python train.py --norm_position="pre" --head_dim=64 --inner_norm=false --adamw_weight_decay_other_params=0.05
Rows from expert 21 of block 2, named by matrix and row number. Rows with one number belong to one neuron. Each number is 200 + 20 x the weight over its row's rms, rounded and kept within 0 to 999. All counts start at 0. After the name is the row's rms in percent of the matrix's.
# up: expert up (model.blocks.2.mlp.up, 32x32x160), inputs 0-159
# down: expert down (model.blocks.2.mlp.down, 32x160x32, transposed), outputs 0-159
up.4,101,199,185,184,156,189,184,213,205,179,205,194,193,199,205,196,209,200,189,177,229,202,213,198,190,199,225,228,221,210,188,207,202,179,210,188,198,220,204,201,201,185,234,197,202,233,238,186,207,197,230,197,196,220,193,160,212,174,195,217,195,216,241,209,186,176,179,181,241,174,165,243,202,177,197,207,198,165,213,205,184,209,205,183,219,206,227,230,213,233,179,222,199,221,197,197,209,194,249,202,248,179,208,157,229,222,208,205,207,204,220,191,164,204,174,189,211,233,211,189,187,162,215,256,212,185,171,169,181,184,218,201,181,207,211,199,195,210,201,176,181,215,205,181,199,231,213,196,200,162,220,162,211,177,181,188,194,206,173,166,181
down.4,097,225,221,201,149,193,186,208,261,179,173,187,261,189,191,241,187,188,181,180,205,196,185,209,189,204,197,236,204,189,172,196,191,212,186,188,194,213,198,201,220,206,219,186,201,195,220,139,235,234,200,217,208,218,171,234,195,223,197,182,172,174,220,197,248,184,213,180,216,212,177,207,220,206,201,198,186,225,178,179,221,198,208,209,179,200,164,189,208,231,213,240,202,218,209,210,188,215,178,220,169,221,169,211,210,188,199,210,196,182,230,165,207,198,167,201,176,184,182,186,211,207,197,212,176,206,229,203,199,199,157,175,200,165,215,195,206,199,215,178,198,217,230,234,223,209,214,183,206,197,213,199,196,208,184,197,194,210,203,209,193
up.5,098,211,195,206,198,189,178,189,218,173,217,180,229,173,208,174,185,210,200,195,216,213,221,223,204,205,183,232,209,204,202,200,212,233,172,203,216,186,169,199,196,200,225,219,192,207,214,201,212,180,233,212,228,187,173,249,220,170,183,198,234,140,167,219,201,169,179,244,241,221,223,190,186,202,217,189,194,208,196,182,181,209,208,198,199,176,144,184,192,201,227,261,182,184,190,187,162,195,166,216,208,224,196,175,205,202,201,198,174,192,209,194,233,195,198,195,209,195,181,193,237,209,217,191,176,214,205,198,185,207,201,202,196,233,227,186,191,219,203,182,154,226,191,182,202,219,183,208,195,223,200,162,194,217,202,202,208,180,214,163,204
down.5,107,193,202,190,191,211,231,177,169,212,187,181,197,167,172,208,189,202,205,186,203,197,182,178,196,206,202,204,217,186,195,219,225,222,195,234,229,176,223,177,211,203,165,218,180,209,244,129,202,197,208,213,188,195,200,201,181,212,200,194,231,220,215,178,196,208,218,231,204,208,196,214,196,163,202,196,203,231,200,195,228,182,210,204,212,213,186,188,205,211,201,200,236,202,169,200,194,170,208,178,243,194,168,183,205,192,196,209,220,203,187,195,225,173,239,182,184,204,200,195,195,192,203,149,214,171,172,152,206,216,240,229,199,221,200,189,183,222,220,190,203,197,212,201,189,234,166,141,210,213,192,194,216,221,202,196,228,147,202,203,207
up.6,106,183,198,202,171,220,197,180,182,246,207,196,188,200,202,216,188,209,208,162,221,215,177,182,217,190,197,220,209,208,187,200,215,173,201,206,193,190,209,216,228,243,195,164,183,189,264,190,210,187,184,217,178,230,193,183,198,241,208,213,185,190,162,207,186,203,234,217,194,210,198,190,215,180,187,224,201,167,199,195,199,201,206,230,240,206,167,183,257,160,204,236,212,180,202,204,177,167,185,213,172,193,217,210,167,196,169,203,214,204,186,217,198,182,211,176,197,205,221,153,221,202,222,226,189,198,195,190,222,228,175,206,233,189,192,209,228,211,163,198,220,195,202,179,189,246,174,188,171,189,195,210,219,185,201,212,202,197,187,203,206
down.6,098,185,209,168,210,176,199,189,200,195,223,227,216,217,225,237,213,192,191,184,245,223,205,186,234,171,231,169,226,155,170,203,187,201,197,225,193,263,216,199,170,173,233,214,181,210,162,187,196,209,207,213,181,172,214,188,192,173,185,190,165,198,211,206,199,201,172,216,197,177,205,183,223,219,193,167,209,211,175,222,203,192,217,202,207,192,239,259,194,185,171,196,195,206,196,195,222,197,172,224,206,182,217,209,194,177,214,206,215,201,205,229,181,194,189,210,261,226,193,208,211,188,189,194,211,173,217,216,192,192,190,221,200,230,196,185,176,229,193,215,193,192,179,192,205,223,196,203,222,195,200,214,178,180,209,179,175,183,190,160,196
up.7,097,203,220,191,167,224,202,195,215,202,204,199,166,202,223,218,179,178,213,169,200,211,218,224,202,213,205,198,216,180,179,197,232,200,185,196,179,245,210,178,199,175,230,201,211,179,201,196,214,175,187,211,210,188,190,192,179,201,223,201,211,203,216,243,197,199,195,221,202,165,199,215,226,142,179,201,207,204,216,232,183,208,202,212,188,188,186,184,167,224,189,254,209,223,183,207,252,218,182,217,195,199,233,227,193,207,187,169,209,170,211,245,219,224,190,190,146,193,192,195,231,182,183,205,174,216,191,213,216,200,171,225,179,172,207,202,179,229,189,194,145,217,180,194,189,190,212,174,225,184,190,167,194,220,203,207,200,208,202,208,175
down.7,101,205,218,201,203,192,185,223,221,183,219,226,226,233,218,202,175,185,183,225,197,201,198,217,198,180,169,222,193,162,184,199,171,228,181,198,219,176,171,190,191,219,233,187,202,209,208,203,177,242,201,164,215,239,201,198,198,175,249,205,225,161,190,240,184,201,221,234,193,216,193,195,213,220,190,214,162,210,210,207,210,190,202,171,199,204,207,181,201,206,238,184,166,168,177,208,197,171,196,201,171,219,200,200,202,172,158,196,204,203,222,204,208,230,217,167,194,189,201,210,201,213,222,199,159,175,159,189,190,205,218,150,198,222,176,212,183,197,195,212,185,180,215,190,181,198,217,242,194,239,187,226,218,214,192,188,225,207,199,197,185
up.8,095,215,171,179,210,199,217,198,172,238,205,199,170,208,184,218,237,222,191,194,204,210,208,204,197,188,177,198,206,188,210,193,226,174,190,210,205,225,203,200,206,232,176,185,195,188,217,203,172,193,170,215,218,173,207,229,150,241,185,191,194,209,190,209,206,206,185,211,215,198,201,231,203,190,177,211,179,217,208,152,203,171,176,223,198,206,198,205,155,207,209,184,211,205,176,194,156,206,211,186,220,171,219,224,203,244,171,190,196,193,199,210,196,192,196,225,197,179,206,183,176,207,191,173,159,159,184,171,231,246,198,209,236,158,206,221,210,205,217,191,223,226,230,202,177,201,202,204,190,190,238,211,224,189,207,196,198,197,204,254,226
down.8,093,196,194,179,196,193,202,209,176,221,197,207,208,199,209,212,195,155,182,200,170,200,211,194,259,168,184,208,227,202,175,204,179,233,156,198,195,212,201,152,187,199,240,198,226,232,209,155,196,238,202,221,190,213,205,198,172,257,204,218,205,158,216,195,200,232,169,166,198,200,223,176,212,186,214,232,214,178,193,215,192,200,182,195,202,234,199,227,221,208,211,183,174,189,220,178,197,190,222,226,190,209,183,201,224,221,240,201,221,217,201,192,205,181,233,196,204,187,197,204,184,243,218,205,214,198,175,189,179,222,212,182,193,218,172,203,173,194,207,205,180,187,236,203,175,211,202,190,190,216,208,189,157,215,204,193,207,178,224,191,181
up.9,093,189,248,185,216,203,216,209,217,178,185,180,218,234,210,215,188,171,189,182,208,174,207,191,208,208,178,201,205,220,187,216,191,235,217,206,213,219,208,184,190,210,194,179,166,167,224,156,192,211,206,193,238,214,203,177,207,184,199,212,200,221,186,174,182,177,219,194,175,211,176,180,205,241,186,194,188,206,198,195,193,211,173,168,218,219,211,207,185,212,203,172,192,194,182,200,194,205,217,240,194,170,175,194,192,178,244,201,190,214,184,183,194,242,215,173,165,206,188,217,205,244,208,175,169,213,215,202,196,242,261,144,213,199,190,172,205,213,182,220,211,169,186,202,196,206,224,194,195,211,188,216,204,190,248,209,212,203,207,201,229
down.9,093,169,201,218,194,202,200,223,208,173,201,197,192,183,184,191,196,188,207,224,202,211,210,230,194,191,192,165,194,210,230,187,187,219,159,222,228,197,201,203,214,162,177,215,162,218,228,197,231,213,220,186,182,180,153,185,216,193,210,248,193,189,214,189,238,185,219,204,180,190,181,178,177,197,203,221,221,181,234,199,201,221,204,217,200,208,208,181,188,155,159,195,216,167,219,209,184,220,201,219,224,186,213,238,183,211,163,208,205,180,200,175,202,214,179,235,228,206,209,192,143,176,225,188,230,204,194,217,191,191,213,212,194,185,175,217,229,184,207,197,211,182,205,222,206,227,236,227,191,154,192,189,199,231,197,183,205,209,168,197,209
up.10,110,219,197,214,206,182,185,222,188,247,226,176,211,161,206,203,193,188,179,174,184,168,215,207,192,194,135,223,215,209,201,166,223,205,192,208,194,206,231,196,223,174,193,208,213,214,221,226,178,211,191,172,216,167,198,223,204,271,203,160,169,177,210,235,170,205,216,223,235,220,245,210,200,193,190,175,204,219,190,225,204,183,173,213,210,189,192,181,204,193,195,211,244,223,197,192,198,202,165,185,206,217,203,214,174,186,190,181,191,190,185,201,218,191,168,225,201,226,195,215,193,199,187,243,207,169,216,202,221,180,180,199,184,221,181,217,198,203,202,176,207,196,222,216,168,194,228,190,218,181,204,230,191,190,193,208,203,185,196,183,195
down.10,114,190,198,219,201,192,209,196,190,205,216,206,172,172,195,226,215,179,246,239,186,199,196,191,187,200,185,140,213,205,173,203,207,197,160,233,168,246,219,207,204,169,182,187,192,191,222,153,232,212,175,198,215,201,197,176,193,210,206,201,180,202,243,179,216,212,233,229,203,217,176,206,225,177,188,220,219,180,205,180,220,229,207,185,180,204,198,192,207,164,210,184,219,197,216,234,217,190,200,192,185,183,221,235,192,229,220,195,156,179,220,140,225,210,230,191,175,195,202,202,203,197,172,188,200,241,236,188,200,213,217,215,169,192,184,183,203,199,229,181,202,210,161,194,209,191,197,190,192,209,176,192,197,208,218,192,198,185,205,203,204
up.11,108,178,229,201,202,190,228,169,193,230,197,153,201,173,195,212,188,206,173,220,193,194,195,161,189,193,207,195,205,222,181,215,263,203,213,179,197,200,211,207,193,204,187,225,178,198,179,192,189,211,189,204,206,203,183,214,241,201,211,233,177,241,227,190,228,173,170,225,222,210,207,189,201,201,196,184,233,197,215,185,216,197,148,203,238,207,191,220,190,195,192,188,213,232,204,193,196,207,187,184,200,208,208,183,202,222,229,175,181,204,185,166,202,170,202,223,229,234,199,198,208,206,237,173,193,142,223,172,234,164,202,216,190,213,207,170,201,195,206,213,229,165,226,181,184,187,184,208,185,213,227,217,157,210,207,200,213,198,201,189,211
down.11,100,179,188,181,255,196,225,235,201,257,209,184,216,170,182,210,222,193,202,191,200,206,187,204,188,235,230,172,213,195,231,228,196,157,192,205,226,182,198,197,221,202,169,184,187,209,166,227,204,217,171,211,186,181,212,193,193,204,202,188,177,208,205,193,177,153,200,188,223,165,214,195,204,204,197,185,182,192,183,163,189,218,184,172,209,218,219,219,231,206,188,160,188,190,246,171,189,227,201,223,212,179,212,186,186,177,196,206,146,194,208,223,216,220,171,197,177,198,182,211,200,196,235,225,219,234,201,222,221,232,237,165,188,197,215,198,211,164,208,196,205,184,183,206,201,191,204,204,185,181,199,207,199,211,229,187,196,192,198,205,221
up.12,100,197,201,148,184,206,156,241,230,187,208,203,180,209,197,212,206,177,201,211,197,202,204,213,221,185,195,165,246,210,191,198,200,184,226,200,194,194,210,190,198,215,197,228,213,197,182,185,239,222,197,190,232,200,196,195,205,203,197,198,211,207,144,219,193,208,198,192,262,190,161,152,228,202,184,203,168,194,196,193,190,216,241,215,244,189,213,211,213,202,217,214,193,209,209,207,167,220,213,198,203,192,214,227,219,210,183,215,191,227,193,198,194,211,217,202,241,172,198,206,197,218,219,186,196,171,199,171,215,207,190,194,209,195,238,200,200,173,170,212,196,212,198,156,187,164,147,188,172,180,174,225,227,199,176,205,189,218,190,178,205
down.12,100,191,200,186,184,203,211,231,223,208,177,209,160,190,225,209,174,214,240,195,196,226,218,202,179,218,210,207,196,219,213,176,200,206,203,224,242,206,177,218,185,207,186,181,210,154,207,176,200,153,191,192,202,201,201,223,217,181,174,222,189,175,198,192,190,188,188,190,211,195,188,181,228,186,176,183,201,218,209,184,224,216,221,191,205,204,207,183,210,165,200,249,163,249,182,183,201,226,205,198,225,173,225,188,199,198,206,183,194,196,197,246,193,207,217,195,182,212,187,217,217,177,222,184,148,205,179,202,207,174,185,203,254,199,151,166,205,192,201,211,202,169,216,184,188,203,227,208,209,213,206,184,217,205,193,213,195,210,252,226,166
up.13,094,192,239,178,180,172,160,185,231,194,188,230,251,200,211,201,237,204,181,188,213,178,146,184,217,219,182,197,197,210,196,213,232,171,203,196,198,179,200,228,185,216,205,216,200,229,167,194,199,206,219,190,222,179,196,212,183,172,203,176,188,231,191,225,193,211,232,207,226,134,197,190,194,216,200,212,191,239,214,175,169,209,232,187,214,212,221,189,157,226,198,174,180,206,202,197,223,222,186,200,162,208,202,211,199,173,169,211,206,220,199,191,221,215,203,204,235,219,196,211,203,224,194,186,217,199,231,233,187,194,213,210,188,207,228,203,195,180,184,190,168,186,237,214,185,158,179,187,216,189,206,205,189,217,175,189,204,201,208,196,191
down.13,094,240,207,218,206,212,192,188,190,174,192,189,145,177,211,159,198,238,197,201,205,208,177,198,210,204,171,217,218,219,176,208,217,148,182,187,195,209,225,166,176,212,231,177,243,220,172,194,196,206,239,197,230,229,194,183,172,206,188,195,219,229,204,220,196,209,213,164,190,181,191,218,216,203,180,238,199,174,186,194,219,187,174,192,199,219,212,197,196,199,209,186,222,226,201,223,206,202,221,181,206,213,149,198,182,191,165,198,163,225,205,187,203,184,169,218,216,231,213,234,195,187,209,198,176,177,207,231,203,213,199,221,254,198,201,209,231,205,210,186,192,204,188,218,187,176,154,178,228,206,210,214,181,205,194,198,200,201,216,201,203
up.14,104,194,192,164,208,175,216,209,165,215,201,184,202,180,167,211,174,224,209,235,209,191,190,184,250,207,219,222,210,213,190,203,227,193,212,220,204,207,230,174,189,206,204,207,208,221,190,197,176,226,154,237,187,222,224,172,209,204,182,168,183,220,196,177,221,211,169,183,190,191,205,212,180,188,189,222,193,220,225,138,212,179,199,207,186,229,203,196,218,213,193,159,188,183,215,205,190,202,212,191,249,202,179,223,209,219,207,212,151,179,197,200,209,174,184,234,227,200,180,214,188,223,189,257,179,208,204,169,206,227,205,167,216,210,190,195,213,188,187,244,222,221,195,205,198,179,227,203,201,204,181,203,190,191,196,203,187,169,180,204,190
down.14,108,201,193,175,210,211,193,204,193,198,202,222,201,214,209,206,243,186,171,201,183,217,175,209,189,206,192,203,193,180,179,216,191,173,201,173,196,190,182,196,180,214,188,212,197,220,216,212,194,224,211,197,201,195,228,230,162,193,225,162,234,177,171,220,167,198,172,171,208,194,187,234,214,202,210,217,201,219,238,215,261,199,181,196,188,205,213,214,178,197,225,221,177,186,215,192,176,173,189,214,184,220,221,189,227,178,177,189,244,175,208,194,157,216,222,152,194,230,219,192,221,205,199,218,234,180,158,227,180,180,216,183,236,213,208,192,181,211,212,153,215,217,195,190,214,197,230,196,197,214,180,221,198,196,195,162,178,208,181,223,211
up.15,103,187,204,207,182,208,156,214,198,177,195,222,191,210,205,242,184,179,193,174,185,182,205,189,175,201,184,178,190,180,191,214,184,190,226,185,196,201,195,205,233,139,205,198,163,191,200,194,199,217,231,197,187,224,188,227,209,197,176,206,209,159,238,201,187,187,217,188,208,185,200,177,206,187,189,242,206,223,218,229,200,224,232,202,186,210,204,202,243,195,241,218,232,207,189,208,214,213,225,187,206,207,205,198,221,170,208,205,195,183,186,197,211,178,219,180,254,223,188,221,166,159,177,201,240,187,182,197,189,163,156,189,209,201,189,191,171,177,201,192,216,260,174,218,206,182,224,203,225,212,180,209,201,192,184,210,200,192,214,197,201
down.15,099,223,203,196,194,187,226,216,210,211,203,217,223,181,141,247,197,183,195,204,202,179,208,197,218,179,240,199,177,216,216,221,197,151,187,176,206,210,190,203,190,214,184,205,186,221,158,196,205,205,179,182,196,200,217,194,216,182,176,225,212,189,190,173,193,184,209,192,200,215,196,189,192,219,234,219,211,222,172,168,210,196,207,183,203,218,252,208,208,225,195,197,211,185,197,191,222,245,210,194,160,212,199,177,194,220,204,210,213,227,176,223,154,221,188,210,196,186,186,194,208,222,186,200,210,239,217,168,200,222,187,195,210,198,202,190,176,165,195,189,134,212,194,174,174,213,189,198,175,174,203,205,232,189,222,226,199,181,182,241,228
up.16,096,186,182,162,233,207,221,174,179,218,200,199,173,186,174,198,196,205,227,182,219,202,113,213,206,202,208,231,193,185,165,233,187,191,208,225,196,210,196,201,179,211,193,186,199,238,210,224,189,178,150,206,209,219,236,191,204,227,201,176,177,199,179,182,205,176,208,197,177,209,221,240,204,220,200,226,190,178,223,215,206,201,179,229,197,212,204,199,216,188,190,174,224,191,210,222,215,186,206,213,227,218,185,190,200,189,216,195,221,156,172,187,181,186,166,225,193,204,205,225,223,175,193,207,212,224,233,197,170,215,190,210,239,215,199,219,220,185,211,178,210,239,179,192,220,235,180,194,197,164,179,201,195,213,207,193,192,213,191,183,196
down.16,099,211,217,205,218,197,216,198,212,171,173,214,216,174,200,164,208,205,172,230,224,164,223,221,169,200,180,228,189,201,192,224,203,191,217,196,180,224,189,207,228,211,185,169,205,227,211,239,188,206,169,209,171,232,194,176,187,191,202,222,192,222,236,200,207,202,208,229,200,203,212,248,177,198,203,199,177,193,198,243,188,171,201,193,203,160,230,231,189,187,211,180,233,204,183,210,185,210,224,202,220,211,213,178,216,152,212,176,207,195,209,184,189,178,232,189,193,221,201,188,200,217,221,150,207,162,204,218,187,215,184,179,239,205,201,222,198,199,226,184,182,185,200,243,171,203,199,197,168,192,213,203,193,195,183,205,181,194,205,147,177
up.17,099,192,192,194,215,204,206,182,211,209,210,184,214,155,202,224,212,230,229,219,205,205,207,210,213,238,214,200,176,217,198,208,210,187,184,214,211,188,197,211,224,214,198,207,181,203,217,210,193,198,169,209,213,209,219,176,289,217,174,195,208,205,144,167,181,163,196,182,200,182,214,199,215,175,211,207,203,175,193,193,191,197,210,215,206,226,197,198,261,201,193,188,205,205,180,211,154,200,195,192,205,190,225,178,245,203,195,202,200,212,206,176,201,180,187,200,203,189,183,197,188,203,205,209,206,159,215,191,224,180,220,214,211,208,195,157,206,179,194,199,209,225,188,180,158,147,188,195,216,232,176,187,136,200,202,201,205,200,209,180,214
down.17,102,226,205,193,230,185,198,207,230,243,229,178,201,149,193,204,191,232,208,174,181,202,151,193,211,211,185,220,201,169,223,211,180,228,226,186,211,152,229,207,194,178,203,185,241,193,182,229,199,190,178,210,184,176,225,193,187,183,188,204,197,207,217,233,146,188,212,185,195,228,211,205,238,180,196,200,234,213,214,230,236,179,207,200,214,176,209,190,179,220,219,192,183,181,198,200,196,180,199,187,224,205,210,205,167,192,197,179,191,202,224,173,213,186,206,186,162,184,190,203,187,194,196,202,207,207,202,263,221,202,205,234,207,178,204,184,192,205,240,199,199,228,200,202,218,203,156,213,207,195,180,179,208,212,210,197,209,161,209,195,180
up.18,093,192,203,193,192,189,159,213,204,218,203,208,199,170,196,200,205,178,212,220,197,236,165,214,183,228,170,186,221,209,200,189,200,152,149,215,212,220,191,186,203,221,209,198,182,174,146,200,196,182,172,189,250,221,193,191,216,163,234,173,172,210,181,213,179,193,211,184,241,187,219,176,213,180,178,234,202,200,186,199,198,203,225,195,194,190,223,178,207,156,185,183,208,235,210,212,241,201,186,200,236,203,196,225,199,193,210,202,221,201,230,174,181,204,158,212,183,209,194,201,184,192,195,156,206,200,199,202,190,179,209,230,210,208,221,181,212,164,194,214,192,240,213,220,211,190,217,206,196,196,233,228,216,222,225,193,210,192,208,176,219
down.18,100,191,181,178,184,241,191,203,157,212,234,234,191,176,173,203,226,203,173,204,181,235,201,200,193,201,187,195,202,215,177,214,152,225,234,210,190,137,227,170,216,221,230,177,201,192,232,218,203,215,190,182,205,179,223,239,190,207,219,174,192,200,197,198,213,197,193,213,202,204,181,167,203,204,216,241,199,200,187,187,215,209,206,216,220,159,181,232,219,182,226,177,204,201,234,220,184,213,205,208,189,197,184,202,228,165,169,198,204,196,174,176,164,190,212,222,176,214,205,194,171,230,222,205,214,209,210,223,195,191,190,204,244,215,200,164,179,229,222,193,206,182,167,202,180,206,223,188,184,216,198,204,175,194,200,191,220,221,190,193,212
up.19,099,201,218,204,179,193,213,174,193,220,217,209,204,190,208,185,191,217,193,201,189,200,251,184,217,180,224,201,202,195,210,231,205,184,210,203,206,219,189,225,194,184,232,184,181,236,167,201,173,184,179,197,238,206,221,225,201,171,210,154,199,208,183,190,212,208,190,235,192,183,207,214,200,193,175,209,174,188,166,178,176,195,177,180,175,205,221,201,208,240,201,203,189,213,223,197,210,190,159,204,186,196,204,204,189,173,156,216,190,175,186,179,189,222,195,246,197,203,215,196,195,190,158,257,178,267,211,218,227,230,199,206,192,211,183,205,220,185,195,218,192,177,218,225,210,171,183,199,240,191,178,158,206,206,194,229,209,213,194,206,185
down.19,100,183,205,209,206,215,223,173,214,158,226,199,249,217,200,221,175,235,163,189,231,186,181,203,186,177,174,210,189,196,187,230,247,221,188,217,220,191,245,189,193,189,186,234,192,183,197,187,190,194,195,171,193,229,206,179,190,191,176,221,193,222,190,231,202,220,190,184,201,193,217,198,212,230,182,194,219,200,208,188,234,210,214,208,193,228,180,176,191,214,176,209,179,193,174,197,172,222,192,200,206,198,198,211,233,215,167,216,213,196,191,237,162,191,166,223,177,209,207,207,178,184,184,165,173,189,205,220,219,221,223,199,241,183,151,172,219,212,225,207,223,217,182,210,195,184,220,179,165,222,204,197,183,187,203,225,207,170,185,210,197
up.20,093,190,192,251,195,186,198,208,168,223,178,223,175,197,211,190,198,163,161,186,192,181,178,192,176,217,191,197,214,213,212,180,158,195,223,187,195,205,210,200,186,192,180,204,221,200,197,208,226,186,222,166,224,200,147,217,203,202,215,212,199,189,197,217,205,184,214,182,193,217,211,244,209,207,197,196,236,166,203,256,220,212,180,181,214,212,191,223,163,180,187,225,213,194,194,206,226,204,178,204,194,185,171,224,179,182,216,164,224,221,185,199,184,189,170,212,161,224,224,184,193,193,223,199,225,176,175,186,183,229,238,217,180,230,205,195,178,202,178,146,212,199,233,229,208,231,183,214,203,196,194,200,223,197,210,206,218,199,189,207,224
down.20,094,249,186,170,214,195,205,196,169,191,190,182,188,200,222,206,171,176,241,209,205,224,186,205,227,177,175,217,209,192,183,198,220,189,217,184,221,185,215,178,188,162,191,203,207,216,197,176,208,206,232,187,231,209,172,201,220,178,223,197,216,226,204,210,199,184,221,192,205,189,184,137,159,179,188,189,223,209,193,221,218,221,207,195,201,183,187,235,191,189,211,190,205,220,223,195,211,170,217,184,191,210,213,197,166,198,217,227,176,185,208,201,236,200,157,218,190,203,185,200,168,208,181,184,164,155,198,193,190,165,219,209,184,169,197,182,207,231,173,215,197,218,203,198,208,177,214,214,271,226,197,210,195,218,210,213,232,193,213,206,201
up.21,093,181,206,134,203,186,211,157,206,222,198,201,219,214,189,165,190,186,172,175,205,205,176,201,238,181,204,232,201,207,206,204,251,210,221,220,197,210,214,201,222,179,191,183,216,147,237,221,184,208,203,185,207,221,202,206,193,201,219,184,194,189,255,211,177,216,213,171,187,228,218,197,200,203,197,240,169,209,175,195,171,161,217,210,222,187,193,188,203,191,177,181,173,202,242,204,195,205,159,219,203,212,215,198,192,182,221,201,199,225,207,204,208,180,177,212,226,223,206,179,166,201,190,227,216,175,232,196,212,209,218,186,190,232,180,225,221,214,216,211,187,209,206,207,191,210,202,189,190,204,161,188,164,201,182,201,207,188,206,155,205
down.21,102,218,194,214,217,175,208,194,179,206,222,213,206,188,249,196,234,203,211,213,230,174,203,231,171,206,215,194,199,226,195,180,191,172,194,221,209,194,215,239,225,203,185,165,222,200,178,255,194,198,229,187,204,154,225,194,190,152,216,192,206,151,200,213,183,206,211,176,161,210,212,189,195,222,176,215,195,208,222,208,192,161,201,187,170,185,197,202,200,188,225,215,183,191,208,215,182,230,171,205,211,178,194,190,179,212,199,217,192,168,241,195,219,203,200,167,199,170,198,196,186,185,189,255,177,191,205,210,187,210,213,210,191,185,158,181,232,222,177,199,213,162,204,212,205,195,213,197,215,206,201,220,226,219,215,201,163,216,201,173,215
up.22,103,184,169,216,242,170,207,212,165,199,204,246,184,218,212,206,218,235,215,199,173,189,185,206,224,159,202,215,204,166,207,209,206,201,214,196,182,208,175,224,211,184,202,212,167,208,220,206,161,201,199,211,190,203,205,194,154,188,219,208,212,213,244,172,202,197,184,207,204,213,144,209,170,159,194,227,191,206,187,193,228,186,192,244,200,206,211,200,215,169,205,193,205,229,217,222,229,187,200,190,204,177,193,152,153,203,229,216,188,168,169,233,195,192,244,194,198,197,217,210,213,231,180,202,183,189,194,198,214,224,193,199,225,198,180,232,203,210,187,200,210,181,201,205,193,226,185,183,209,201,224,170,183,204,214,187,193,234,178,213,191
down.22,104,208,210,205,228,195,194,228,214,187,211,211,221,195,208,220,190,188,174,201,225,220,188,173,187,197,195,200,215,191,189,235,220,234,179,184,188,206,173,204,187,206,194,226,197,178,183,203,169,195,217,220,179,239,231,194,166,220,196,215,194,218,195,179,175,222,134,218,211,174,211,196,189,186,183,215,211,179,180,216,185,201,198,228,221,213,221,200,233,191,175,208,226,215,137,166,215,182,208,197,192,224,191,189,179,194,206,201,197,170,201,195,208,200,198,228,218,201,198,234,155,203,191,185,217,176,264,150,199,196,225,208,192,187,190,216,209,204,159,198,222,180,197,189,195,220,157,177,216,210,228,228,179,185,192,208,189,206,192,197,210
up.23,095,190,230,235,215,199,204,192,209,185,218,210,194,182,219,201,185,192,206,184,179,231,238,206,172,191,210,214,224,197,203,190,216,169,172,182,186,184,217,197,188,239,173,193,221,211,148,204,220,201,174,184,201,193,195,159,217,192,197,222,210,226,214,212,223,180,184,207,229,219,203,183,225,216,207,190,222,239,185,203,206,201,173,211,204,194,172,180,172,193,181,178,225,252,209,206,188,190,180,239,196,198,224,214,209,173,231,167,229,198,211,178,201,241,198,176,199,200,186,184,173,185,211,175,188,158,207,225,147,228,194,228,187,171,223,195,198,196,220,154,199,192,194,213,206,179,175,210,189,157,221,203,195,215,196,208,199,210,206,196,223
down.23,088,193,189,204,185,220,228,199,201,204,191,192,209,186,208,187,187,227,204,207,188,185,206,205,216,203,217,209,224,222,206,171,217,219,187,176,196,194,174,190,165,201,191,174,182,202,229,198,210,227,158,218,171,194,206,162,215,169,212,198,171,228,178,180,208,193,236,250,194,184,226,156,188,182,209,197,168,197,183,196,216,186,160,171,221,189,199,196,208,194,213,206,188,206,236,205,211,183,203,182,242,222,206,136,188,194,206,183,181,188,180,207,184,211,204,218,186,216,220,218,217,219,241,179,211,225,178,216,214,230,188,177,211,185,220,183,196,215,201,181,195,179,236,195,209,202,245,207,159,206,189,219,185,177,191,181,247,222,197,233,203
up.24,072,206,189,181,190,225,153,217,215,176,191,210,193,198,180,200,202,181,226,206,198,182,171,232,238,156,195,174,248,189,178,200,215,213,184,198,220,229,183,201,188,212,206,164,168,232,210,182,173,214,230,199,235,207,209,233,211,195,180,192,188,185,207,210,200,217,229,183,201,216,191,190,188,189,222,207,202,186,183,181,173,211,202,197,245,203,184,212,205,192,194,191,210,188,198,193,170,221,202,207,228,206,183,203,191,200,212,194,189,194,174,185,195,194,203,235,175,180,205,241,205,214,188,177,186,193,210,181,198,159,223,185,223,199,170,224,176,173,230,206,176,227,217,205,225,249,204,204,221,204,247,218,191,243,154,192,221,211,190,177,222
down.24,072,179,181,149,259,225,175,183,206,220,231,200,198,194,207,206,173,212,219,211,222,225,188,159,230,177,167,197,208,209,206,193,202,167,219,192,215,212,205,205,221,183,187,215,184,201,193,217,206,157,182,204,238,238,215,203,210,191,193,223,225,221,211,215,170,205,199,191,215,235,169,204,165,199,187,197,224,207,211,187,238,189,199,227,211,191,181,186,177,206,198,192,191,171,241,177,228,212,180,239,203,208,238,209,172,194,176,184,211,165,234,221,207,177,208,190,217,195,202,178,214,219,206,204,199,208,203,189,222,167,235,205,171,199,221,179,212,185,186,189,177,178,194,196,183,219,160,202,200,184,192,212,183,220,184,221,204,170,197,220,188
up.25,102,185,192,212,215,197,183,176,160,182,202,198,167,212,195,211,218,201,201,187,204,180,166,205,163,174,194,173,224,177,192,198,169,191,186,212,185,194,192,185,206,174,186,227,213,193,171,198,201,211,181,202,216,163,214,210,181,229,218,168,205,165,192,220,202,219,178,244,171,214,209,208,195,207,188,230,219,233,221,172,214,181,194,218,188,189,175,191,202,207,248,206,228,189,222,221,227,211,168,186,225,217,192,226,170,199,210,217,205,188,173,199,181,168,221,194,220,208,196,224,198,195,185,131,205,180,161,185,213,202,206,220,193,227,222,177,193,198,211,245,213,211,208,193,225,213,209,181,205,210,203,197,203,213,236,201,215,228,230,175,236
down.25,114,202,199,181,194,205,168,198,182,239,202,201,192,184,222,154,184,220,218,229,182,187,212,147,206,214,181,219,205,215,201,208,200,257,254,214,236,211,226,219,190,245,214,209,241,197,172,203,204,178,192,197,198,204,218,210,161,209,198,189,209,183,209,203,202,201,219,200,243,221,185,205,210,189,206,192,169,173,164,212,220,216,214,197,181,173,203,158,190,188,198,194,203,205,211,198,211,170,202,204,212,206,189,209,226,226,209,185,172,189,214,202,230,203,203,174,194,200,192,178,224,223,166,203,186,182,158,177,184,185,240,238,178,213,170,193,244,179,222,201,197,217,220,213,192,209,191,208,193,206,220,171,169,190,205,194,208,215,210,192,177